A small audio embedding model, trained from scratch.
Model: log mel input, arch caformer, norm layernorm, activation reglu, patch size [4, 4], depths [4, 4, 4], widths [80, 160, 320].
Data: trained on synthesized solo parts of chorales (CocoChorales), 39062 training examples, 43.3 epochs.
Rows from block 8 of a small audio embedding model, named by matrix and row number. Rows with one number belong to one neuron. Each number is 500 + 25 x the weight over its row's rms, rounded and kept within 0 to 999. All counts start at 0. Numbers have three digits each.
After each neuron's rows are labels from the 100 clips, of 14976, where the neuron reaches its largest size: "strongest on" is what is common among them; "peak on" is the class under the peak. Only what is clearly more common there than usual is listed. The data: synthesized solo parts of chorales (CocoChorales).
# gate: MLP gate (model.blocks.8.mlp.gate.weight, 848x320), inputs 0-106
# fc1: MLP up (model.blocks.8.mlp.fc1.weight, 848x320), inputs 0-106
# fc2: MLP down (model.blocks.8.mlp.fc2.weight, 320x848, transposed), outputs 0-106

gate.108:535484457506491512478486487490541513513497523504477474497522492543493500518536485478460500488508488508524504514506505542518524509522499532484476493499478555443479495480507456547547486481528512523490501543480486493477524522531489492505552463498536509505473467516487505479521449440527496522530528466509471526529510518476528
fc1.108:511517490488542509562489525516524524517416525507503466469455502466525484531518496456525542489498483465510558471519515497526507493510513532456476500480517476506500511508477490519456526502499528456527510508506451511478526504506511487495468507515505526455505496490495548500525503506499492501551545497507523446525462498489503
fc2.108:504530519454516489558536524493507485490533530531494473530515512533475505456506475517486552494551480484487493484513479522483488531465451499500504472490473530465505468538561451498472454525466461503481522510480493528548509505506495541519524501483484514497478506508509503500483522531492511540456533520473464501494473521486520
strongest on: viola; note D#4
peak on: D#4

gate.241:531456534478483525467480496522493484488491508475522512481489490476520508510511507529553570495488547529508570506517436525485442471513534561496502510494525524485459458437505522503513498519513477504513495534506474523550489496466466517542512464460517535528479523493478533463509546510541530478520537505530497506527503499460485
fc1.241:496481465551487532506464512529528518513466499512449465491524477497503508501523491481494476492513504550498478507492500498532513543571495473485502510482482485501528517528518492530499482503529481520448503511507496436475494510488534454458508481550486495502476509531519507520514498485490499498546495521437522510487494526483525
fc2.241:496515545507531512478514508481489512534505533484485479516478531507466489487508527465526499521471554495523519512505518520489515497463486480451552532505488491521511517445483479470514517472509516477552497506518502499502533487474466495504491514491445471487520503464475528470508471533490475514474443505561506522476524449495477
strongest on: note G#4; note F4; trombone
peak on: F4; G#4

gate.614:521488473456508497480503498514497469520521505500485529506530481517496475486521500525500514500513497557507534464472483539493500521531531543484476475501505521462500513459468524515531506482526495543479483477500512500520511518543455487499548505458522523498492494490498479453500537496465519488520519480567499520520499517497478
fc1.614:470557502451491522496471533485478480508545520501489458484512502470524500528523482502500492466478495525470508478535502508514494544533512529517508491501513474481497491540535486502490453480515490491463492523501483486489502534523498481455561500528482531507459495526512487472468468458516511495494473490486468482492466512508515
fc2.614:520496469577512513508457478513473488497478463473525452490472549494492508467495485496499489484520509485559489551573489554497499491522517452476516498495518514464464522535507487491533538468538531493559524530475487483471465479481498497506494485519486460519531515538431518482523505515498513471501507476523519496462529513478488
strongest on: viola; note D#4
peak on: D#4

gate.428:496482531452489528455501556542486485484480503499500507510480525448499543486517502511571501481513546515488553488528465513499466462489533528496513518504534443515482503475517505507468481513508476494526501496515498483502477484464468512537494494504504554471457534474492522452482508505554546502528540506502468489480511506526469
fc1.428:509465451555507527511470506510487487529502475471474460509515525527510516516516473481505501503539485546547465551472489516489521498546494455472523509472493507497486526536527489538497518491506440537476502564500492456484496547472538470483493443549489506541487531549496522501505484474495510466529462516492497524480505552465490
fc2.428:531481553477467493455517520511542465499515536496484518529459524498492461532511526467525465516473523523530497528514499505479501502449496488469499480509468486510494521491509479493518526477514505555588519497514494499494508481470488470494503520498493527508504479495479532474518448498499485576510473511520457508476503487498504
strongest on: note G#4; instrument: violin; oboe
peak on: G#4

gate.201:555480462514494528465476554512514459497471478494488512480502512470469517528527511521516514483547485519498532491474447504496502483502535526473476516534494495507491521463480515515517492471507503480484483506498535465530534536509469481453531467534469514508474486536532469513507512477462503492507541520485536497484492534517509
fc1.201:502479504494474511513522488455494511537504474543504468497527498528541500471514440479480524471500464532543478508469490453475477497531539507511523514494477523502511488507554476494483477477482484533511481490519464546522491486531541497505529496500528530570490482501537509538480522474482505512521479494483492504489496538493476
fc2.201:452490520486477521512538523512509493511505498505499502487515531508471508536518516530518477526565527473489534485521500507487511533447487490482510492463502499524497519546519547490493497508515477492493517518460482501462474480448483523462471487512499464514490462506482477497496516505479474508461543505491485538491480505530548
strongest on: bassoon; note G3; note F#3
peak on: G3; F#3

gate.138:496509520507493495469457526512505429525549506479468514489534534546471476493535525501477523516516468549538485524481530499510509494521511516472499475523480539462491504469469479566522495475508493526527474517483498507486507464509491491494552472466492504496471465524472504496520479512490495519478468466534498522513505477457482
fc1.138:504470468553507509483517469505494507478490453491515475515514507492521518480464499466490486494500499515535500548497486540483478503496498482520499526476499487565501521519513482480470539536509436483472514525490479471481499507469538497497437551501483516523518545523491539512440461500517520475472460541487485546538564516464524
fc2.138:530527518456476464501506535491506463477521485481519513496537500496485500472505511523482497495515486465450513507512487515521485524484465524529458448509500546500520489476487489464568477471469575488529507511496544505495498522515510539479534516466498498526501446484511463476518485467505509512494502464541511475504507488506495
strongest on: note G#4; instrument: trumpet; saxophone
peak on: G#4

gate.262:529494515539509525489507518497496499514534512516468494472521455481506481464461511495544551509507524508503529468501514491519481468549551554525503480507481482509522507465470520529489514489521471495512430515529488510461519466486466434488538511473458533495441503486518489514444502520501472506467466508507566488507503505465474
fc1.262:489518492485506510501523517484491504540488471465480502511478501482495497488535526513499507492480479505529476518460529499495489486494517488522481492560508469515567492463529547489482468476520494500505513509467467461491512485491539466506528476541474532527458504527505522520470467506481526485495476468437467474509516537518514
fc2.262:515469520508531497472508449464502490471526517472490515547492526523477487484476487475518484535483589529540494532477480494493478519507484482488464498513474505526440463486528489502498530493509492542489475509495485489490492483502484475493492534481510543514506496496490538523456480516541505525487451527543511524492467464487502
strongest on: note D#5; trumpet
peak on: D#5

gate.660:485500488469501527482513496505495518467508537526486510521498476528503487533529524491532493495515501497510531460454483524534461512517499554458550538516506525454479531456481478488504511466559485500498479509533523531535497488484462537521510512441525492485474498471517520480519540512507506488506531516534480516517498493523489
fc1.660:529450477527474566438520524524476493490477454499467490487549512458459538539523501507525457503526503506479508506509513510476494463494541475537519524509529451548529520474508528493507492469514491490464479506500487468477487522484468484467471481513466494518499521526522502481484484501518542486524487516471520510497536519523477
fc2.660:565496498510457519508551517494486491545457549514499455471491522509506475483510527513532507489496501511537489492487526489487521504519511460488477498476536509519487543515505516463488495449522485507517506517483471504513489502506510460506508487501489479491470469498501518515470507491477502505517470467537536478542536498521513
strongest on: note G#4; trombone
peak on: G#4

gate.572:523459545499486520490524514493527490484513530509469474513530488512478491489497492476521562496502516543515507503483533516528440492540515517512499460503505514501510453482504503538488523488490454516530516494481505515463503502487488489528521519465500516481479448504481512481486473527507472505484516541531517550491497540459478
fc1.572:546463551524531467515482510526527477471482458552550500504445469467517525509493451504520519446498458500472538472512446508512516502515501532525449460487478502521455499504457483535492495558518501499436516491474508488518504516488516538461515520529531497511500487537512481522469508469460486520508536524493460483500484530514505
fc2.572:517455526489511503474523565496502522514489505516473502535498500503494501489503531462534505487485504536521465508482514530502497468547525505505531527510531481523509499432511489544501518481538490545530481529506507504497513466484494477478475523451510548504510492474513495440503500457501489494508495530505494491535500493481462
strongest on: horn; note A#4; note A4
peak on: A#4

gate.304:530502525454501485507532554505517473488476568558512498513492486492473481496489537512495546521518532491453521447494493502478495464483499504504474481485526516506540493446464519473505484489510549489496481474513518521516501497517494533510525494470515481434473466467528489478483542518462530539519551529546501449488497464507501
fc1.304:490478532442468484438493509544476541462529488510508521482518529492517552512506520513487474476479532521500540506519499504504459519500513523483530484508472490512486490503523514486515502494525513496488512489502497541479424475474511482505472509436538516497499536484498518452472492474557495489508491472519471516493529494507477
fc2.304:465493455513489512544530534510491532519504515546495503479530436497515490484488484502467529470532471498465497431496501532528459500532494529493501491452509522517530505502483468511480496502494466456493468473543538530510491506515527508491533468478516442495509473501566460521481548491486498481536499518514583511533477463529505
strongest on: bassoon; note A3; note A#3
peak on: A3

gate.367:525471516512490513486511477472507503498530520507462457489525509511483479504483484488469553476496505517524488513486492498483479486531506526492507480531506517479484482467506509528492502492524445515499507551491488511520491504491514486512508501475534486503472496520482511514490529510514463485475524502527464520535493508474503
fc1.367:533465454527504519503537503545495517490495499569505478449510449486497495478490503502478509483484508450466522478525509498512467512502474496500449493510520466492512506517456511467527500527489537453469452468485500475505519483491511493495467491484523493489517472509509479516527595519477493490542528503450531452507502473508514
fc2.367:500524539485516456479497505491479492494497530483492496506512490511522490513494567453538527498467511529505515535516513475490541475546527464477509515515443471468491490555515499521447462479505499521487517509514469501530509491503502474523515502539500555488488495517519506475475471543470484544507482518489488497498475472469502
strongest on: note D#5; violin
peak on: D#5; D#4

gate.41:512528500483493507515467551501473451531468519460509520547473517476515528531495489549493504500545495526485545503465438537494502525480472509515484489472522523481479481502486489488532500495495531496476517518497514502537502502521495537497528458547466480478497513493480534454535494460477530527506576493525467493450495496534520
fc1.41:464509451537515492556491471479498536531502486510505468479511449455520528517483482520474490463496492524525485483464485488507479501517478531484483473485484544520520483511470463513513542524504488494507482481508495495468484498561523492465532490514486462551484491499516536501514496448548511487543512502470521507482483529503545
fc2.41:488515507482471466569511505473487473513483565513503488497527447531516454452498500492463529515529489520493486445491494508518466506506464506479522482482470524478517485505511458511516513481468520493520499492523502507526496491535534531496532505521504492478491455469528510480522507510485472547527524532531531500492485489492512
strongest on: note E5; violin; note D5
peak on: E5

gate.747:552442497420486517481530548522521446499531492524497516495508528508497541506471506532529507507530529537468556496504520481515473488505532520499445478507525489495504470478499526523503503496494468473493448480490496504520457500505459508514508507458495518489472485483532498496473506480514516509523499487585532515531491483515448
fc1.747:462497541487514533464485486520477517509481499466482530518492501497515504491526559508515505504482543500513498508511512524463467463487511490522481547509544485505490480490512525475482520494499477500569498520525502482465475467452494489512472500520477524501505538492460501469504477528524532484476486474491466453495537487506490
fc2.747:510471534488497480528504508510484489457521498496512512476501489480517490487506496515495546469490533536513499488465426498511484506503514515476478441468491529496463474516483478517475479523500471509475520531490513530503472504519527475516553505448532514539529492522497504530458500515495482514465485514516522513507522488475536
strongest on: oboe; note A4; note B4
peak on: A4

gate.590:553478498474473460498545544505509509497493521539527505504519494465483521469473467559476476490506497503453511454505500518532474524478487506526451479487537511496538482498491533450510500528475531474515464444508530489500461498547495506485524504522504480477458491484509477490497518476534498505542531504511524433492514507572525
fc1.590:533550509533547461535485528511441491515492530489518508468483489446534471474489481508498519497500479496482534496513485534528516497532448528473489469480483539522492523528466488485481527510497496456456500527495503520520489491509520514505501474539489500466476499485508509542489529511486500466500502491544516480501510480485497
fc2.590:526520477516484502522497503444512501479489484505518528473461475477452461495480548498479507504493457453461492501495491514491508484474484525523480470516501481468545484490469522530557497468486546457506518502467520484500568493521479523484477501521499491484509486520518461497517525547488515506501525493452498477468487494467470
strongest on: oboe; note B4; note C5
peak on: B4; C5

gate.154:493505525505500544500531499488581535460495519491481475544503469501475454518468533499476505519465557491510497461507496511527476552485502527518499466539538453473547487471509535471467513456537500521487516464551487477522514467492506513502492554484501497501514467508497517466485492532500476522476485498505518488517511493535517
fc1.154:495502526483451522485524482483494517482471514477480451500477510538528485519488535492512495475481523488531497493504485554500553536511477457469539484504506475497489523523505514477460498450566515518521545519506470500497482512455518489519493519518507511495501510519481530474511467512494461468470482485504501500528537472523499
fc2.154:459567489485525481495480516469485512485513510485534512497502512478464472518515504490464477519476499491458516494517538506528486499484520524529485537490543521484510505463482528479543517483488537466505491467537514508532529463514470539467533496493515482473506529440505449487546526500490506493497507519497539505511474460513491
strongest on: viola; note D4; note C4
peak on: D4

gate.273:494454504481470517465503541546531460475524490463506531505516516501454525527483490487508492554466514567493530474563535538521514514527547477490497503491512514494485506490458560543524491493523469492507481551465445449501483455515464424450511505485477526501469482513476499479511454475507485505497459497524507498519523521484489
fc1.273:507486530482482504524507536542524503472537495538489478529548518499475535455501502470509531457503491513494529502502481538489471491521530496510491450489489521518502484475509457494461501575489469519480471491523526511480471533535545498511520514452509551481451493514511507489462484484539517509486482526507483472516519485491507
fc2.273:479491462472458530503483565506499488474468510479485543528494508480494497561507514452527470535536502528463514489513536481510477497516536507526511519474521514467549514492518499505533525474514512483529498480534532477532501486498487517477499493462464471496518526457536491511533498443536557476515475514513544489480506470531480
strongest on: oboe; note F#4; note G4
peak on: F#4; G4

gate.64:537501488486491506499485505483507495482555536489496485514539462484508534452469493515526547506502522524524554484503462499486485491567555529522469482511494523497484481490497515516499500518533496519466459511498493489478516489529507462491524506460480505526468498522513481501463512443520508485514521532545522536512464504466513
fc1.64:558511506453502489505513531475473497523523502461516505492495528510495488482509486529469550508494523506502518476528524531515479486564540525537514478472527560501452514487489533483534510499512499489504492524478512521488473478516514494489535470460502495485454514516507492501466532498511508514454501469546511504556540476452453
fc2.64:483523491548528533484472505520498540476453516500516495519469500497533486520508492490544459487522462507489478515515490504513472540473497484465515509494516466476513547533499480487451492533526499479495541519537508488485466467477516527501478510503491512494506535543486483494523510512520511447511522488490478499499495539521516
strongest on: violin; note D5; note E4
peak on: D5; E4

gate.328:514514460506507524519477522493514484542501530485449498528511448479525499506478485490517531532497480512532510492483495507500488536553515527461478472484490516470532474506475482529523532491506470538483465488524507490482509511495517451468499493506466552494489477488510540464512502501514487486510509547563530517501477514456497
fc1.328:457514544479470516488492482498463500520466484517491498510519541486528490500532486497508481455532476482504496543491479545502497494484464454483523505472449464485531528532543492507454482503512530504522515506499532489494483551480526478476494492489523530537512506480519467516494493478507531495481469516479534518481481530544475
fc2.328:537503502480482487523505547480492441509503511500501490535521489461462519489508501529514488513520541488443516459467487472512472505498515508538477479476497553539532481465495536487514442500478485497476482497500508508475522495511470529511531492476500483483436478467502484507467498469482540547511516519504530477499491457551496
strongest on: horn; note F#4; note A4
peak on: F#4; A4

gate.664:552492522459469514480498512531535476491543520496500497498515500546499509510497494524479489500499486551520527499499500542555491513541524546514489462466560512490451496497514520519528491505519494539485506492548514522488500514500499491453530509501491522474498513495545468475473501479483475504523504508568509532520518474532494
fc1.664:507462530479464492473471546552496477488494475472531508517478540505506530484496511511511512529522506547511522511542502477462500501501513483515472506472475490540486489526518546526501464558492514519501516527514484488467498496472497478508486477495507495493515544495488518506503507466459512504507478489498479482496508478452522
fc2.664:463474446521492500505509494488500535499534507546507505519505474522519492488504465465493483523508503493526478513504499484472496517469499504513494502490474490499510462528565459513492530493468447542549535485509490518528483551468532488503467521514473471539557481504524511447518527508504530522485464585515496543481475516521481
strongest on: bassoon; note G3; note A3
peak on: G3

gate.15:501497447507501545493502502499476514515491514526516497465492476485463505536498487513518481500519496505496566450491508525527538494532530521496518510497513516509508545479484566518510469486552496456473459501475495521511504505489473531493493448460522465459491485506515499520535557476457473494506542479501530511538503481526464
fc1.15:499566485481529452481488481480480521515537500476525516468504462522533485485483510472512535522520486484491499483475494480477521472529481489504553506491457494478531501551522468487518515503473477514518455473500507569526509454488499521528494494501492489521531496477511501510487523543519460512470499502538504525501483484515475
fc2.15:474482494510453518482498534497513476486496473529513484533462491473505521510498462493488463542503527521495496505516498486534480510464528522553497506498538494513517476472483514484516505517510525481507513492553512482512486492486497542493484519522502490487484535479501520522532500497505504511515544535458486497477500500494539
strongest on: violin; note D#5; note G#5
peak on: D#5

gate.676:505520467550516542550473497532503530494449498520511514470482446485505521520514481509497521480517451477448542467503464489516472533546513553494468490496491528477506511478475504519501499495483510463471435505483491510543507510513456553490482465488520496477497502528549488517518536491490520487566552492482517464508451482495516
fc1.676:416548479533527497493469478521445506520502532481533461458472507491517496485503517486505550500517458476491496530488464510457565459502505478476564535464454517509483510566508484507496514519500504482509505509487500546496517488476485484531502495520507475521504511493465521530511516516482457457497485478487522492492485490489508
fc2.676:508512500469457513468503557533531419512524511495518539536492506488516484490511473525462452525509487509495524483502534528546500532472518527526454486477557520480482518480489551481545462506479541512497544471492533498514511499545497520495550456545490507496464502480504512483533479485506509537510564474491479496492524490534522
strongest on: note D#5; violin
peak on: D#5

gate.606:496492492508492518518515500524529509554504528497473492473478505484516489473513479468543554516545521555489544464496471485506472508549530528478491464479508473503489483477513513539479475513503493538521461499481452544472516499503499499519525476502473544531477512510509524484454507545538502515505531499514545523496458518501467
fc1.606:484509482473494502504500469509457527479511497555492475464508444493523471500476499492492545473524492500515538484493460489484445435546554536502515499462503527522446514462478505496486502522520514501507486520522482519477489497512526541501483499454537468531525484485528472517492550498446514513479514519509529506507519483492522
fc2.606:521506492489508534537482544537539533470493526492502522523531487512498556521483500537507542466524516456467528497529533506554458514484523514490491445490507495486496487543492531501535508509539504458538493505482504454482434493473487517497488483438491473496520505516489526488507551488527529468495547486515510506519492478493521
strongest on: note E5; violin; instrument: flute
peak on: E5

gate.731:510499452490498540482498509509509508476464487484500511515486507473471519553502522517524522512510492498469494514509478493515486520495532543526465501547509503496506522420439505512491488480484481479467479513494521454505537477486472521473513523488470497508522504513491496486510496485487561510496516471482491512489494524501482
fc1.731:483487520495464500539499447486473507511491494524538493515486495539515501493525495491486532461531481477516474536494431515474509514464477478480534525471468507501502483486522510542484471500453495491497518529461475547506512529506553508517489474482544495549528489489472495509501478499484493517500506518445460517455493490464539
fc2.731:481520485535479527491474527517464497544485557484534498472484500494549483511525530497502472527536476465508499489520495495492509506479514484483456513457543487456529490510511515481497518503474544468521502518480496489490488502479510495485511439564497473447495499467477525473542515484535513502571518497449526483464501477515529
strongest on: oboe; note F4; note A#4
peak on: F4

gate.343:457532488532528522538465501480476519519515562518416435520533474466500496500519504499523509497503530498514483475462479531467479506509485511464506518503477514508520492508505471504473531519523484520474483511531515502497483545484504492506502498515494485511476524481475512497487494510480508476508479531492486501453453531510539
fc1.343:481465475482508502486483492521524531456491450513503521493463461495531506540470479461531482496516501508535544530509510497520493546506519499493511509483506477503487506521481492516505519512548499491523488482530464506545481506482493502478452516492541497532549485491529506518533517486480480479557497501520530533535488514537467
fc2.343:477531492482562464526476512498473507516490532484501502473487499480478486507515526484500533514531454481463530521485503473470510461506474524467515536516463553480513506511518506535544516501478506473513457500468518497504555474510494482523507480493502500458496486464463491469531523494488475496535530487488496490470439510486471
strongest on: horn; saxophone
peak on: silence

gate.269:545504468464514500517502508491561510514461514504471465481489500530515529517505466484517482471511502504498520489471495509544470531529477549491454481541503507493483487459492451513486477493546467502481515500509499491496474536509502543500488510473520519489485482534503540490512492503537512508535555491539468511508487516483480
fc1.269:498500512434523482510465493505540510460489547494530522487463455520509503537484531491490498487453492501504508475524491503538509546526472562487476500524468528433482498516484459511494497527467544502493498484528477509493498471495490518490517525455554539475506525483498512468510480488490488489513504494510476477501494494528520
fc2.269:496509497510515522528480497471469530491490457529494486517518469497486521478508490484492532484518490497464494519502513496483443479526503516517528533502495507478513485440482486527528518498482504481500484527531484500547506494469477543485496504493527504508510541488516473491525529506535538475511507525467476519473444473434485
strongest on: note G#4; oboe; instrument: trombone
peak on: G#4; F4

gate.360:532475487515491540508474506531490508501458538477545495501479490460511458515504485477531509510540509524471522484509477547534469524493550510496479491489510532481495513476502497528491500493498500521515507528494475534519527472457477517482487494509507536509495484533512522492516478481484489520513517523538529465496489511507495
fc1.360:478498486536507523561504489489463516497501466473507480517493528467519509454525479481494513486516488475497495505503466484459517487499473473504487472513468516523493475538544486492469476535463487490451497534481476499470472549507514471501501490513478517502478535514473511533452495483493517491495483508436457489490532549443531
fc2.360:479516510480474480497460483549488481519451524503549529465518501528501495537511508505494459509528472471474475484493501516524555548508499478493522520497478502478480556500504533541477458474475543508519478497492482498485525489490554521529495473471499519463530500481500497480556470498506486511532470499495502493477489472515479
strongest on: oboe; note C#5
peak on: C#5

gate.432:557505476477501509490489507501477494522508518536506482478496500524502503467535464469492520466514454503482504482476459507509493508521485519467479520496490537469481512477534482498521500480516494500459481505503512507511481515543515458480528457522535554526453504517513456511477550461492513478535542511497475485472471577525490
fc1.432:482571483465503449508515511435461517499552506481506515527529524520514524446509501521486506497481496475491498525477509499462524474539510486517559500501462509529508523520505518503511462491502487502490480516494532552524479509507492503526512501467483484510463491500490494494449522494498482514428484506529468538538490511487485
fc2.432:515519468522505532494498467522494512497452462500520530465465509507538493513516456477485469486531488490465521493506534507536524526499510514503430546474528517512446520509486501473515559521496519497480487501502459502501462476490490518501459471545507490501533528491499510538512517519466510475544541461489471471511509498523504
strongest on: violin; note E5; instrument: viola
peak on: silence

gate.544:478491492513499517470489497498531504481496530483458504514502456452508497510507521498497486524477534527499493458479456473510498527503527508500480514525479472501492485487476495475532516495503518504487478449535496469490507501507460464453504508519489510521502514498496482497475492479468525463512499515517523496477486543566488
fc1.544:504508494532548506510494471510563513473507511512471481520534452470497522528473497507491488510487533437520493485493526521520534479539452518472498490511531469524517489504468504491512504491514473521445511474474552481426483507527449501509518528535459488470473459511491510488453496544500491473536519513511520491502507498517502
fc2.544:463540459473539499521466543487516544545478497520465461492505479497479518482495510464475520454537477501504483495479488489468479501490452508468513533504486518480518500489512433516514496479481484517477509510518519505522471497546530533520506491491523503480512523503514523488496527514519526471517497533489509523492529513509482
strongest on: horn; note B4; note A#4
peak on: silence

gate.410:477490506468501503526465506512528491507517515491494523510477476494534477520469494521466501518534515507543516496497485521547483542521534538486496459489495541484466458501504484551533472469502495491513477518518490535491526493518502540508517474433470464453541499542516517490518525463480499539496541451547516542549487468459535
fc1.410:503522522493504492515497512464530501495483515536443478532480490501508472481525520494523489470510501500476535462468489472496469520539451548458464481519503525457496455476503460440444513502532508496499514512515491502520456534510511502528512508489509517493496520484507493501470490488531517487505543497468455459482459519520501
fc2.410:475511559487525471523472473468513488500496500477504487489490485527536461480478504505487518488465490506496498498506520517493473476483490540495534476544441536481494495481464508545511527544497527475497510536489505513503526486496488515470508521506481506506529496494491495512493434511501466478477480478536496525506479492460512
strongest on: note G#4; trombone
peak on: G#4

gate.530:536471478512493555477499543502483471523505490490487514504502502436495543503509511534517518502527496527500528482503498488511474478524559511505482532486524525516485472454457531494544522492500466476496470524438469479505483487518466483489501463517460482509462488511511519479534496479498548519519546457509514488498533507485504
fc1.530:523518459498505485503445515488480496465506511513510531521509503530500512506521494482510506483559466505477519490467426527476487494524497525499516488471499576481495543496503454536513467510469514512469479499511536537535523507521483549525533464495527512518491510495526473504519553447516533514521522499513495508465494495531469
fc2.530:557520479502499501506526511536511524564474518515475490498513482529492502488533532477528503517515487516493499488488561491544504502525489485471497527541524432493541516521483476472512508498504488471525467488534469497515494485482483480463452519536488517466432497483516508488515502504517460474544488501525537442493493533515471
strongest on: viola; note C5; note C#5
peak on: silence

gate.652:539475492480517533443473529498504450496521460468468518506496515511476528532534517502525507491510505558508527511483513464500489462512545498509512511546524502470501493435462539531501473452497485467503482504443503461525539468498461492525511488477500523496476489499475501459512528492509539507479527490481500491498513531489439
fc1.652:516524486521474498502510476457506473518526506509486513516501495553487481493547489491475508484521497488519441520506478447491487485482487480501531498530482507456500475439524497538500461458479524512500526508458479535520527474523508533556535506463504493538501478483502479470510513534515529546485504465464438508454509499471469
fc2.652:495470471547479557508509526527491490502483507507462497490475502477491499511523496520524475504534456487462503504505517504493502513498488496506531532485525492513527561516484535513541542489510521435512498513494512478492515522429495519463462451532512477464509501490495467502558529476471523459547540510482512495481482504500499
strongest on: oboe; note F#4
peak on: F#4; F4

gate.639:543497490494479494481499519534517468497499481516489508484526528499458497549512502482513495491531461515487531482495479517521513495498516514480489481516484520477523521465493501556515475484507531488485489493482507481486526517534487490449534499510502526511456445526514440508514463439482467517509496505491540489498482547534509
fc1.639:487491524495481492457554525489486472501479512480519520502473519501469503493471525544481485569485510488494516506513512537493512496453492479519489500478516471539521503515472563474542518501517518452507528485503540473481510467469473485484466512488443469462543479488486494475499510531487495500447482519523508500511539451525492
fc2.639:506535496521508454495474449452507546478519520478533515505492478501510480472496521503479503512454513473512462511486509479518486488516482507494515460558480481481525465473482474498522522480463539495535494455531520507532520519538505504490493551473494500492541498471512509500502470521504483493481444483516539491486519480475488
strongest on: horn; note C#5; note D5
peak on: C#5; D#5

gate.397:531500495475464498501504522500556463506486514563479494527502502503495482501519480537475478479516448532503479454491465523516510520456497484525494447495500540494508526457491466486520499488511531512494512462531550500511515547543517551466555516537467474512485445492538501500512482441486515524513525502533516513485523517553516
fc1.397:518463517509458532502488506522491508483467496533501511519518489551533480492474495495495511497534500508481477495475460516468476506480500498512458505470499477469513515491538474522454466477479507557528530498550496552542487520486521521514500529479539536498511509507546482495512492523511537497514522515484499467505489510531523
fc2.397:448507516464541525471492510507460480486518497486485511500527511475479543503508516494547528532497517526475503489492506474470500471480506512534499540446527517539472485521501517485519499542524465455485468527519504497474506472454482509526495482463504460482493519452458508470492519486521512502485502504510498512515492480504500
strongest on: oboe; note A#4; note C5
peak on: A#4